From a checkpoint of a small rotation predictor: depths [2, 5, 5], 43.5 epochs.
Rows from block 3 of a small rotation predictor, named by matrix and row number. Rows with one number within an expert belong to one neuron, the router's apart. Each number is 200 + 40 x the weight over its row's rms, rounded and kept within 0 to 999. All counts start at 0.
Before each expert's rows are labels from the 100 images, of 14976, where the router gives the expert most weight on average: "patch colour" is the nearest of a few named colours to the mean colour under the peak. Only what is clearly more common there than usual is listed. The data: photos of plants and fungi (iNaturalist).
# router: router (model.blocks.3.mlp.router.weight, 8x128, trained with AdamW), inputs 0-127
# gate: expert gate (model.blocks.3.mlp.gate, 8x64x128), inputs 0-127
# up: expert up (model.blocks.3.mlp.up, 8x64x128), inputs 0-127
# down: expert down (model.blocks.3.mlp.down, 8x128x64, transposed), outputs 0-127

# expert 0
patch colour: grey
router.0,253,187,219,199,189,211,282,257,253,207,217,173,202,181,252,258,192,183,193,205,222,272,187,223,248,131,195,187,263,165,230,157,243,162,265,96,220,194,222,225,189,214,190,198,189,172,206,228,212,343,174,200,253,222,191,195,207,169,156,221,251,237,206,189,221,233,262,182,263,227,124,192,188,284,150,239,193,225,195,180,125,222,224,175,229,167,219,272,218,148,207,205,237,175,264,155,211,127,179,188,197,222,169,287,177,233,193,211,230,220,189,183,245,219,210,202,281,154,194,209,188,200,296,250,168,214,216,117
gate.0,200,199,182,304,148,185,151,171,231,196,156,168,239,201,191,241,168,153,206,193,200,215,254,219,223,217,269,221,180,204,158,181,243,173,215,257,187,210,100,176,200,197,185,161,178,183,200,164,103,289,303,166,245,215,234,215,226,225,203,159,188,215,201,258,154,171,282,229,227,225,207,206,196,161,165,115,217,178,162,235,167,176,250,213,230,147,214,182,253,234,224,205,199,184,190,283,124,215,176,228,224,243,132,182,245,262,198,208,181,211,148,207,192,173,221,252,223,161,185,246,259,210,201,311,276,262,173,171
up.0,174,167,198,187,206,228,230,175,190,197,111,185,202,171,191,219,122,161,181,215,210,169,164,199,200,297,172,238,182,268,183,198,253,202,195,235,249,237,227,215,142,181,169,243,258,190,250,151,142,212,171,226,237,225,214,188,231,217,171,255,98,239,203,224,149,206,170,192,129,178,229,175,159,135,182,242,152,179,212,195,213,164,221,106,214,143,152,232,132,243,190,214,146,190,209,195,242,189,236,203,161,188,130,237,226,195,184,279,224,233,303,220,218,172,173,270,197,238,275,228,256,200,279,300,209,192,173,207
down.0,293,167,276,229,171,260,217,156,156,189,189,186,199,204,240,258,189,187,168,154,202,244,235,215,155,112,256,177,193,213,190,189,171,211,185,218,188,242,166,217,196,200,276,175,173,164,238,209,241,185,256,171,161,282,132,213,161,144,242,254,241,160,220,283,162,174,220,195,169,142,227,208,213,186,247,176,155,165,247,204,208,260,166,222,137,268,251,158,250,197,210,180,233,174,207,184,238,177,204,123,126,160,238,184,196,144,196,229,241,203,176,217,182,277,227,154,282,240,162,161,205,174,178,133,184,195,97,201
gate.1,169,236,180,198,224,236,277,181,209,175,162,240,207,166,223,179,186,271,179,218,235,228,231,246,261,200,152,184,240,153,227,264,208,210,222,224,163,189,273,225,173,154,180,213,164,169,172,237,181,210,148,222,209,183,189,153,207,321,241,186,203,164,184,164,162,155,194,199,242,258,252,193,233,153,163,210,251,253,153,249,204,232,145,194,103,269,174,209,169,134,213,205,239,192,249,174,219,263,201,200,271,278,161,228,213,212,225,216,253,221,141,187,198,227,256,254,222,123,191,302,235,226,161,244,148,136,248,210
up.1,251,154,264,212,150,189,120,204,220,247,230,140,250,188,196,227,191,149,149,185,229,126,196,159,152,236,185,213,173,198,188,156,214,157,203,228,234,227,172,205,220,174,255,184,254,206,208,173,175,240,266,184,190,156,234,201,190,109,175,197,194,198,250,216,228,253,197,214,180,160,232,216,239,234,225,161,188,136,208,218,227,178,257,157,255,159,215,230,274,263,200,285,144,200,150,190,172,124,206,186,124,128,194,135,178,129,190,210,163,202,273,201,249,186,132,122,230,259,213,142,171,175,240,141,195,266,189,145
down.1,201,220,215,263,201,130,281,152,244,156,261,225,114,166,174,178,228,248,199,297,209,187,275,235,227,171,196,222,249,140,146,267,211,211,218,204,213,186,177,232,219,230,121,182,155,279,170,253,220,225,188,177,212,248,190,247,211,198,235,234,155,190,243,152,178,189,147,239,223,193,278,189,230,148,211,125,244,213,95,192,181,213,139,231,197,168,205,198,179,279,192,193,234,174,163,192,178,155,179,148,213,252,140,293,202,276,192,184,239,149,231,225,178,189,222,203,234,144,188,229,243,219,170,196,226,223,160,213
gate.2,125,241,236,162,170,173,162,299,211,176,191,137,256,173,238,203,147,166,191,190,232,201,226,186,213,184,183,226,165,289,178,227,236,161,153,280,177,206,191,216,231,174,184,146,280,173,135,190,199,158,182,209,202,221,171,187,212,231,209,193,229,118,176,252,240,281,180,202,266,167,220,215,204,175,268,164,198,163,261,158,108,182,227,177,243,255,232,163,160,171,291,150,213,211,124,170,248,197,222,189,175,195,247,226,176,165,173,170,177,243,183,152,182,230,241,203,107,253,165,197,190,197,175,273,144,132,201,190
up.2,273,149,164,241,261,268,257,179,246,200,196,187,166,178,211,160,232,231,184,209,172,184,159,154,188,218,213,224,206,142,180,197,92,188,261,158,166,197,179,188,233,209,241,243,104,226,260,111,209,218,149,162,164,239,238,239,210,180,156,187,174,286,235,174,213,154,187,259,180,183,224,206,223,219,115,211,197,197,155,234,273,247,179,206,214,159,162,203,262,219,107,275,199,162,266,205,227,240,197,240,208,183,166,228,201,276,252,235,218,157,226,253,205,189,183,217,233,177,187,274,205,198,235,127,247,251,212,185
down.2,158,167,142,280,163,191,214,209,203,134,286,223,159,201,246,198,225,217,174,131,219,218,139,235,258,192,209,182,255,215,206,232,194,137,176,265,186,206,240,225,154,181,192,247,155,163,265,218,187,205,123,205,200,174,295,186,289,187,173,167,187,165,139,198,207,189,235,227,152,221,253,215,179,265,155,298,176,201,262,223,205,239,208,204,177,150,196,265,199,238,215,180,147,211,150,203,184,223,244,287,211,304,182,167,213,237,123,154,234,138,203,202,192,197,222,242,227,238,223,197,179,259,176,233,256,156,213,216

# expert 5
patch colour: pink
router.5,109,235,166,222,235,162,152,170,177,133,226,199,167,203,167,203,187,165,193,287,130,177,170,224,224,237,234,228,239,208,195,205,148,242,192,190,182,209,194,281,181,193,192,173,217,260,256,211,205,247,223,143,170,215,180,179,186,105,154,193,184,217,140,228,189,208,221,104,115,171,243,226,202,135,223,216,160,221,232,241,140,167,142,185,170,156,205,162,292,230,158,223,211,254,248,232,196,237,180,180,203,193,207,272,228,143,178,211,133,164,191,186,161,248,188,153,189,124,229,186,141,187,111,152,240,207,246,265
gate.0,169,218,311,201,146,239,241,192,226,230,139,200,212,248,196,248,191,198,163,192,219,258,173,188,149,201,186,200,235,139,201,197,201,289,117,141,197,173,137,260,190,162,237,205,159,145,199,188,168,225,179,155,166,193,253,194,247,203,157,247,208,234,170,199,219,204,117,263,209,149,210,176,260,233,221,119,136,259,267,149,168,202,190,254,215,231,123,162,244,128,212,188,204,203,199,229,212,113,184,180,252,209,209,264,251,206,224,200,197,242,137,199,173,179,258,175,190,243,164,179,220,152,159,283,146,202,183,223
up.0,232,207,144,152,219,135,180,237,184,115,231,188,147,193,254,174,188,219,240,199,220,161,165,228,239,197,167,213,173,173,205,160,241,210,254,260,216,201,241,192,210,239,163,150,228,218,114,196,153,268,202,159,250,192,211,160,167,185,255,133,171,179,263,210,178,215,266,206,314,183,194,270,177,207,205,226,208,107,197,197,199,211,202,239,245,241,244,173,178,218,145,172,204,188,186,175,237,270,234,207,128,249,182,108,193,217,167,249,202,212,228,195,273,223,136,182,193,109,218,186,184,216,213,118,248,166,273,253
down.0,258,182,170,154,202,277,182,260,290,199,124,127,158,153,182,160,258,195,291,235,227,186,186,212,186,196,151,202,201,171,183,236,190,170,161,175,237,280,198,203,220,193,259,146,145,207,225,199,210,157,196,168,212,194,211,167,167,135,163,251,204,222,235,214,217,258,125,203,181,218,212,232,187,234,196,232,210,172,203,249,243,211,252,175,119,174,175,250,160,264,212,209,197,190,312,220,252,147,216,173,118,204,190,149,260,174,182,209,235,190,184,243,225,165,206,193,191,158,195,141,206,106,191,247,244,273,138,166
gate.1,132,220,203,201,144,242,193,97,228,121,180,228,194,256,178,237,184,148,156,200,127,169,248,202,203,223,236,167,179,137,221,240,192,205,205,216,168,234,214,140,246,248,201,278,192,219,200,202,194,235,119,193,219,194,164,182,118,145,86,173,205,223,207,218,201,219,150,161,177,194,214,154,168,196,190,243,266,264,178,105,195,171,165,232,210,197,215,133,241,211,209,201,237,207,118,188,193,178,235,185,184,203,104,240,242,159,230,193,188,175,174,224,189,196,200,140,199,130,215,183,179,290,159,269,269,215,230,228
up.1,136,226,218,199,148,242,182,96,226,131,187,220,186,257,164,235,201,138,136,211,147,180,232,206,220,207,241,166,171,139,211,209,172,189,223,217,171,234,211,131,253,259,210,268,199,219,205,199,197,253,134,185,237,189,172,184,132,142,76,152,210,210,194,203,221,226,149,145,171,203,219,151,178,202,189,253,260,258,191,105,189,164,163,224,242,183,207,139,248,222,222,199,248,220,108,181,206,181,231,200,200,206,97,244,225,173,210,200,161,184,166,239,195,200,186,162,193,157,199,192,169,293,162,256,257,219,213,233
down.1,180,161,240,200,236,159,224,144,213,184,276,203,216,254,151,242,149,159,204,85,202,160,211,198,221,236,263,240,249,153,208,133,195,258,224,219,229,144,174,190,213,179,159,214,228,251,193,189,249,201,217,232,177,216,300,215,245,193,232,225,168,132,157,103,166,162,172,235,223,242,316,237,243,179,82,230,211,225,198,210,257,168,208,184,243,188,203,179,253,214,260,211,256,149,206,207,276,195,187,218,231,202,236,162,218,160,197,155,225,204,224,227,181,153,175,171,181,182,241,200,212,206,253,208,171,141,264,246
gate.2,226,230,261,197,116,246,198,250,205,198,221,159,239,148,119,220,119,174,174,194,121,225,239,163,226,148,244,193,204,206,214,137,215,213,246,196,200,248,215,152,232,308,184,189,141,269,191,215,230,219,160,225,201,234,142,231,225,130,216,187,128,240,161,185,243,254,236,231,169,141,256,130,207,161,191,222,175,163,239,246,158,187,186,173,189,175,247,231,212,165,182,157,204,165,136,248,154,181,250,296,277,184,159,182,150,259,232,179,169,209,165,224,195,178,163,225,232,171,211,170,162,145,223,242,209,207,180,263
up.2,242,213,254,168,160,198,184,201,207,195,202,230,182,150,140,157,143,199,171,174,149,220,181,193,229,205,187,142,255,154,185,289,277,249,207,209,212,243,186,210,162,262,163,257,144,236,187,170,209,185,150,187,158,192,159,263,183,201,204,237,142,192,229,219,272,285,220,195,154,106,183,209,189,157,194,194,243,207,272,191,217,173,174,250,195,206,253,216,182,211,198,195,179,263,229,186,91,214,264,205,234,184,173,227,138,254,251,175,198,211,135,141,211,193,201,147,196,263,314,260,211,147,219,193,275,239,227,226
down.2,105,247,181,271,217,129,134,196,202,277,203,180,203,188,202,143,181,173,169,194,191,212,199,182,182,238,231,164,295,161,189,194,213,207,171,241,182,188,247,163,139,177,122,215,211,214,126,177,251,253,198,156,160,216,161,205,169,123,171,191,141,247,241,251,109,128,213,266,206,241,226,260,129,148,151,187,219,167,177,213,261,230,139,181,161,169,208,162,239,165,245,244,245,204,195,203,187,211,127,131,249,215,246,215,210,172,194,112,232,243,166,178,189,153,226,202,140,170,237,213,174,177,215,193,165,216,194,215

# expert 2
patch colour: black
router.2,181,219,324,186,138,146,197,244,162,250,207,178,190,230,222,211,215,231,218,141,239,184,195,111,175,164,190,221,242,211,229,201,254,119,171,212,165,206,175,159,177,161,151,202,216,189,222,136,217,136,236,156,244,172,256,215,200,271,210,188,161,162,220,145,223,207,103,210,234,255,165,191,203,209,198,210,215,230,174,153,288,223,193,213,169,213,158,242,154,236,179,173,149,145,189,289,192,192,161,199,265,187,225,151,170,239,209,152,197,239,182,248,260,118,184,162,143,302,183,203,256,201,185,156,179,192,139,188
gate.0,192,174,225,198,194,207,140,206,162,228,238,158,325,133,192,155,194,217,226,184,213,284,246,153,196,138,171,174,178,124,200,220,223,156,209,173,220,201,174,183,204,228,208,256,251,240,215,251,176,254,234,187,243,173,166,177,186,187,193,269,184,186,189,175,172,237,140,148,245,222,183,260,232,129,216,155,195,276,113,165,182,253,174,150,214,114,230,172,147,257,226,135,157,163,228,223,232,189,184,243,212,251,193,199,223,218,180,191,259,199,189,217,149,203,234,194,204,221,288,172,189,98,220,148,129,142,207,233
up.0,217,176,165,209,185,231,186,201,162,206,199,180,284,125,194,165,188,202,155,168,217,295,193,182,221,126,208,167,168,95,202,190,208,156,249,189,208,206,197,157,242,241,172,233,278,262,219,252,173,222,232,181,243,195,140,202,170,215,210,255,232,195,202,147,163,208,140,110,265,206,204,287,235,153,203,208,189,246,186,139,184,236,179,127,230,156,287,189,203,252,220,112,194,193,220,223,258,177,189,281,213,232,227,197,185,248,217,198,206,165,170,226,168,211,235,174,156,186,292,197,143,115,197,172,155,153,178,221
down.0,202,255,142,213,217,154,194,174,207,213,219,200,211,166,208,140,233,173,199,198,160,277,189,248,200,210,197,238,161,235,221,176,212,171,211,148,162,162,176,162,129,172,305,185,206,132,214,137,131,202,172,178,191,173,125,211,253,233,235,169,173,182,212,180,183,168,228,208,196,264,154,189,235,201,159,164,224,259,151,250,124,173,265,207,136,229,249,305,221,208,245,253,191,209,230,165,206,164,173,262,261,142,228,167,229,239,264,206,197,212,179,157,250,245,255,208,166,270,231,260,151,239,235,232,283,198,235,146
gate.1,228,251,275,141,185,189,214,235,247,222,218,235,266,208,217,224,257,278,253,155,180,188,241,198,220,220,217,257,201,159,224,98,196,170,196,279,192,185,219,198,166,178,174,218,244,203,182,248,278,184,194,144,217,160,210,164,266,177,197,148,168,213,247,226,291,220,169,258,174,186,318,181,201,179,152,237,170,199,149,215,219,199,185,187,178,229,246,221,252,254,259,197,227,172,234,200,206,245,211,212,188,106,189,238,228,198,178,122,199,195,238,200,254,149,233,183,102,198,169,149,221,180,145,155,231,155,213,133
up.1,215,238,273,118,183,180,216,244,233,208,202,234,251,209,223,237,265,254,253,168,158,193,246,191,202,229,207,273,171,163,214,101,201,162,222,270,187,178,220,211,159,186,195,207,230,215,163,251,275,177,201,168,247,165,210,171,259,175,193,152,172,191,248,229,301,221,172,252,194,164,310,186,168,181,162,245,156,203,146,228,235,219,161,187,204,222,248,227,244,263,265,207,219,158,220,214,219,225,215,186,178,96,180,249,208,199,191,148,195,198,238,206,238,176,219,214,86,202,163,157,237,169,169,152,222,170,222,120
down.1,172,166,202,253,176,195,221,219,231,229,241,227,209,314,258,173,138,218,246,122,201,237,222,206,222,235,151,199,220,199,259,239,153,171,224,201,212,133,183,210,112,225,282,122,230,168,156,222,196,136,204,189,118,239,161,203,228,221,159,184,231,160,215,259,127,205,174,158,206,156,152,240,202,176,110,202,136,173,188,177,221,237,207,211,183,248,179,159,240,210,267,159,202,264,209,272,242,227,194,224,207,182,275,197,167,225,291,217,264,179,104,236,204,237,185,166,195,137,216,181,201,227,188,211,204,201,184,233
gate.2,157,200,192,277,205,227,214,199,164,150,213,248,197,153,134,211,143,186,220,164,243,196,156,183,288,166,204,238,225,232,241,210,184,164,177,232,160,169,157,200,194,132,271,235,243,232,147,195,134,185,157,203,183,256,254,206,256,215,222,159,164,264,236,137,178,177,185,172,185,190,156,179,215,195,218,175,264,221,176,155,197,250,203,200,196,190,269,190,146,232,191,139,194,152,193,160,253,287,231,143,215,191,151,182,215,279,247,151,194,190,237,285,241,221,154,259,268,199,112,161,219,221,241,199,267,129,234,248
up.2,201,187,190,144,201,101,226,184,203,240,234,113,249,259,262,231,269,190,190,217,190,203,244,196,139,199,188,169,160,164,138,196,206,212,236,183,249,186,196,189,237,268,141,199,171,181,238,200,241,192,221,172,224,175,138,187,93,188,191,244,252,134,156,244,229,232,234,217,183,165,234,201,222,207,188,279,156,214,198,224,188,174,198,251,227,211,136,174,261,179,191,251,186,211,151,226,172,152,190,255,234,211,234,201,183,110,178,250,217,196,185,113,170,166,223,155,146,203,305,235,177,146,180,229,159,277,150,137
down.2,206,234,187,171,210,140,180,120,230,184,222,183,158,255,174,194,138,204,267,230,124,178,123,256,193,122,149,230,238,175,187,150,206,216,160,188,142,146,241,223,191,219,236,256,182,216,212,192,151,251,167,126,216,240,190,163,271,190,250,191,184,227,265,196,257,164,170,136,243,187,232,148,171,253,274,233,186,254,209,165,269,197,186,144,177,251,210,149,167,302,162,247,200,181,127,190,179,246,209,210,194,196,225,247,193,185,225,162,209,217,259,197,202,278,201,143,243,219,231,182,235,274,201,169,267,186,192,204

# expert 3
patch colour: green
router.3,289,214,232,181,190,176,228,154,193,247,279,223,205,317,166,214,207,220,204,158,247,146,225,155,178,197,209,215,217,203,156,257,174,156,160,137,233,149,231,247,284,190,236,160,256,191,186,192,137,214,213,149,241,239,193,176,227,216,228,93,144,211,196,203,238,180,182,283,266,286,195,202,271,188,248,156,214,197,249,150,192,178,226,240,248,234,149,186,161,278,232,238,191,167,215,214,180,179,247,180,194,220,100,199,260,173,267,208,239,237,237,232,239,199,205,223,141,219,159,185,210,240,207,220,185,176,224,203
gate.0,235,228,154,218,164,194,162,167,195,221,194,199,308,202,212,196,166,209,165,231,165,173,282,192,254,185,120,175,240,213,241,262,291,166,193,255,186,185,207,161,169,194,156,165,217,256,178,218,248,182,199,146,252,188,200,178,241,230,108,157,237,222,276,149,178,180,200,206,258,181,175,240,165,256,178,267,205,219,212,282,177,149,232,198,152,160,140,214,187,179,210,151,189,169,199,119,214,232,164,257,196,261,124,131,202,148,189,235,215,240,136,198,165,215,215,231,207,211,274,221,219,202,218,263,200,280,261,212
up.0,229,226,167,201,191,213,190,244,166,205,207,202,247,232,179,155,194,222,251,253,177,166,191,98,227,183,186,161,241,216,210,214,259,152,175,187,195,264,189,151,180,239,131,216,220,256,193,179,192,187,219,245,172,125,232,181,160,139,147,172,154,213,245,213,261,202,136,149,237,265,191,261,168,183,275,207,160,221,210,258,210,158,209,144,203,208,160,192,136,213,178,163,156,252,239,101,172,191,176,231,241,255,203,166,252,111,179,185,172,251,169,231,239,219,172,233,195,227,143,201,228,230,294,256,244,305,231,219
down.0,150,234,210,260,248,228,219,161,253,170,138,166,213,183,232,205,237,259,192,178,260,148,222,178,179,314,148,141,189,163,203,200,194,258,228,224,217,212,201,207,164,170,229,181,213,201,188,253,157,216,191,207,148,210,223,171,139,200,253,233,160,157,252,229,230,201,254,210,169,180,151,110,161,165,184,188,167,252,179,176,220,244,226,299,229,208,112,169,242,164,194,214,128,229,113,185,118,251,232,189,198,165,129,214,218,192,171,174,172,202,226,224,224,154,220,254,218,119,216,307,206,207,214,164,259,218,230,232
gate.1,175,186,200,178,168,188,285,214,182,224,182,244,165,277,124,193,155,244,176,157,265,139,243,196,175,274,248,194,202,220,174,177,172,223,179,206,154,195,214,127,218,177,183,268,212,250,169,174,210,204,241,276,185,206,238,182,131,194,233,194,195,166,231,178,212,160,185,153,165,305,219,128,277,274,231,188,170,199,258,242,241,178,131,155,237,229,184,176,175,205,139,240,196,173,194,176,158,217,193,114,210,242,183,133,293,209,186,264,239,190,199,195,164,243,204,253,206,192,236,112,190,242,241,153,198,159,198,160
up.1,167,184,233,187,162,197,241,237,200,243,180,202,143,249,116,185,168,271,191,171,245,132,264,191,175,219,243,206,221,198,183,198,142,206,168,164,193,156,202,138,233,154,173,250,226,193,145,168,217,196,273,281,181,181,251,196,110,244,238,208,148,176,270,163,168,155,195,128,159,308,227,129,254,247,224,206,162,200,260,248,225,156,171,110,274,171,195,200,147,205,154,221,203,204,207,191,122,263,204,167,184,240,171,158,260,201,181,224,228,181,215,218,197,258,234,247,194,187,205,139,200,204,215,191,188,154,151,191
down.1,171,157,268,210,222,207,200,187,236,187,220,160,207,185,227,202,193,263,257,145,185,222,156,161,198,233,194,182,178,180,186,121,280,187,191,159,230,187,180,152,225,192,130,165,181,250,226,227,208,160,226,138,182,187,173,231,224,209,223,201,247,232,256,233,141,227,213,245,214,97,215,221,259,196,134,69,184,232,169,268,190,180,142,132,212,206,159,230,227,210,168,204,190,221,181,200,220,193,264,243,206,111,283,174,144,234,223,200,217,178,277,217,147,150,183,182,182,150,299,170,177,186,239,181,200,130,137,172
gate.2,167,190,137,192,137,266,191,216,222,249,256,163,177,190,164,244,235,175,122,142,141,187,157,148,195,180,201,160,223,143,145,178,168,225,175,205,197,274,182,172,210,179,199,163,111,194,185,213,211,187,236,214,164,116,196,238,161,239,165,226,230,170,221,150,186,245,168,219,192,238,179,193,183,227,184,202,114,105,247,238,195,201,215,180,207,157,182,131,250,227,184,100,239,198,237,198,177,193,241,208,180,212,201,276,206,291,189,270,240,113,209,196,175,210,298,212,191,185,192,262,208,243,183,182,241,142,196,122
up.2,260,204,179,209,224,157,170,204,254,228,243,193,179,131,163,257,243,220,239,187,203,233,269,118,254,258,213,220,202,154,288,175,233,149,225,220,219,199,198,109,220,233,223,246,211,214,262,205,183,193,169,240,164,282,234,219,244,173,216,204,195,233,220,253,199,187,191,188,214,251,203,189,248,148,208,280,268,167,199,223,271,327,183,206,211,168,127,162,190,194,162,126,149,121,120,177,202,182,145,209,161,154,175,139,234,189,225,233,219,206,220,253,167,195,137,219,209,223,251,222,226,187,238,218,194,262,221,192
down.2,162,207,209,284,246,211,156,233,231,149,215,214,177,202,218,223,153,197,285,172,148,171,236,205,228,245,211,241,176,170,208,212,133,117,171,164,227,149,174,243,265,209,188,277,165,119,222,203,119,243,184,300,183,188,119,253,222,144,210,190,233,172,210,216,115,187,244,182,214,221,208,234,219,157,112,149,215,170,118,209,278,153,188,164,223,142,179,192,212,218,141,253,194,186,175,229,178,169,180,185,196,204,213,227,223,212,202,250,202,186,164,231,250,256,201,205,216,189,268,233,270,192,273,246,166,252,190,190

# expert 4
patch colour: grey
router.4,234,207,146,213,229,203,241,221,225,256,183,219,226,215,209,241,246,166,152,138,247,251,215,276,160,140,195,173,88,199,156,194,214,281,151,256,214,210,165,160,258,141,190,220,221,184,93,147,245,125,275,247,194,231,219,223,204,189,194,237,200,225,219,254,200,163,254,255,244,146,205,197,201,223,154,196,260,137,203,180,252,226,291,218,179,178,193,252,168,160,198,130,204,184,170,205,182,197,246,164,162,183,212,201,186,178,235,184,219,233,167,195,224,245,240,252,224,265,204,128,208,166,231,244,151,207,172,114
gate.0,182,237,158,228,179,221,199,279,208,279,170,188,255,132,185,185,155,196,200,221,166,201,209,209,205,156,155,232,227,288,156,206,177,252,179,166,163,193,268,147,239,294,180,171,204,209,216,241,173,174,207,216,177,151,211,126,267,199,202,197,189,200,238,181,233,221,231,159,252,194,223,240,113,243,239,194,193,203,123,242,266,238,167,201,170,185,113,178,227,224,181,210,250,113,243,239,220,189,240,165,226,190,220,172,121,186,230,176,215,213,152,206,233,147,196,211,248,211,195,269,186,252,124,237,255,217,312,252
up.0,158,215,229,207,148,194,127,192,224,214,212,250,181,235,184,199,196,208,179,238,199,177,135,261,206,240,150,187,202,264,180,202,188,162,176,191,162,197,346,199,220,148,284,190,222,197,143,272,161,300,234,241,170,127,164,175,158,226,277,194,196,199,205,213,290,222,218,224,259,150,233,207,194,193,166,216,224,170,236,259,178,224,180,166,194,164,141,219,229,237,233,191,212,218,236,245,175,144,195,204,188,148,149,281,206,248,291,220,230,196,247,199,172,172,156,237,213,269,203,186,215,202,226,269,250,185,279,197
down.0,257,232,196,218,242,188,201,197,198,226,222,160,165,218,135,233,233,283,223,217,196,165,187,191,206,239,217,176,136,240,239,286,154,176,196,188,176,185,201,245,154,246,217,196,197,289,161,228,203,176,214,195,238,151,83,148,234,196,144,198,140,187,177,257,127,169,218,301,160,224,188,291,208,176,231,217,237,214,242,139,197,235,269,234,233,172,119,224,172,205,200,120,157,205,199,166,139,215,175,247,101,247,149,212,248,200,210,259,134,216,230,195,193,194,211,196,162,220,212,254,219,173,191,204,218,268,180,230
gate.1,127,161,211,217,181,192,270,166,217,240,235,215,167,214,264,219,214,244,186,171,199,224,139,207,138,233,161,139,183,245,177,220,211,212,213,182,205,250,222,137,231,125,234,232,263,203,175,225,236,90,157,254,139,256,102,195,160,192,131,155,185,219,193,210,168,251,182,223,195,180,171,199,161,208,189,266,228,236,296,140,277,233,172,230,216,194,219,114,194,246,200,239,228,154,209,204,231,231,188,164,193,145,197,182,190,230,182,204,266,147,238,188,165,199,188,273,223,249,209,186,147,218,278,238,190,209,190,115
up.1,155,187,254,235,173,156,307,158,194,201,233,173,200,208,204,156,191,277,244,184,133,228,160,249,140,248,160,108,190,239,182,223,203,211,223,182,242,207,211,139,194,172,185,277,269,142,126,198,197,66,148,247,129,202,107,170,208,198,150,181,177,247,178,195,181,229,191,214,212,175,157,166,213,201,206,264,228,204,248,142,241,216,186,241,162,169,219,180,215,259,178,208,209,164,175,200,209,204,196,185,205,160,199,207,212,214,211,168,242,120,267,191,170,171,165,270,235,257,223,191,137,200,281,201,214,154,174,187
down.1,232,194,238,275,199,218,214,208,160,262,268,226,166,146,196,194,161,196,207,188,156,225,210,146,184,167,134,231,152,213,201,130,187,232,184,224,201,139,221,209,136,145,231,215,208,232,253,281,256,213,210,312,229,157,128,220,183,279,224,213,232,199,203,249,236,190,255,192,206,225,154,233,242,189,166,128,217,202,203,142,167,198,205,233,254,133,143,149,231,148,208,163,200,189,177,154,224,141,168,176,240,225,185,231,175,167,211,248,190,227,220,185,311,273,182,238,254,180,290,217,233,201,167,214,172,265,157,160
gate.2,182,179,245,178,147,194,243,153,131,187,209,174,273,224,239,173,202,159,172,185,193,226,206,284,216,161,169,158,200,265,187,170,288,170,174,242,165,146,270,224,119,224,219,167,169,270,229,210,198,235,195,175,139,231,191,147,241,263,193,183,240,220,193,180,157,177,288,279,220,212,258,230,236,214,218,186,230,255,222,238,219,181,190,271,218,216,239,211,166,184,219,225,249,171,242,220,285,201,203,115,204,175,325,152,194,205,234,218,274,137,135,247,207,189,227,241,194,203,194,161,191,172,227,242,210,157,230,178
up.2,216,229,157,210,262,229,152,201,209,132,230,211,165,169,158,275,179,261,189,203,151,189,212,143,158,157,221,299,178,161,182,213,119,178,215,188,234,281,143,238,260,165,181,215,197,168,150,251,189,192,218,215,211,165,180,230,155,162,202,235,163,131,247,196,244,225,171,186,186,248,116,160,202,187,216,201,193,181,191,193,139,173,206,124,199,191,120,183,211,242,174,197,160,275,187,192,88,244,215,267,223,170,183,242,214,204,208,168,127,187,241,132,173,183,179,167,264,175,235,216,229,288,166,253,156,239,172,226
down.2,185,94,241,182,259,144,239,231,194,215,146,161,302,151,158,181,213,256,139,207,178,264,218,175,212,218,197,142,151,229,185,180,230,221,208,160,228,147,190,207,230,168,165,147,140,212,178,143,245,179,217,137,211,180,233,232,201,245,191,188,277,182,247,191,213,218,252,190,148,171,203,226,197,150,192,132,226,138,302,219,223,205,197,128,213,165,153,222,194,175,199,179,277,158,325,169,163,138,224,249,223,240,204,176,259,187,223,212,123,219,237,217,160,251,211,213,160,231,232,222,150,213,227,190,177,214,189,220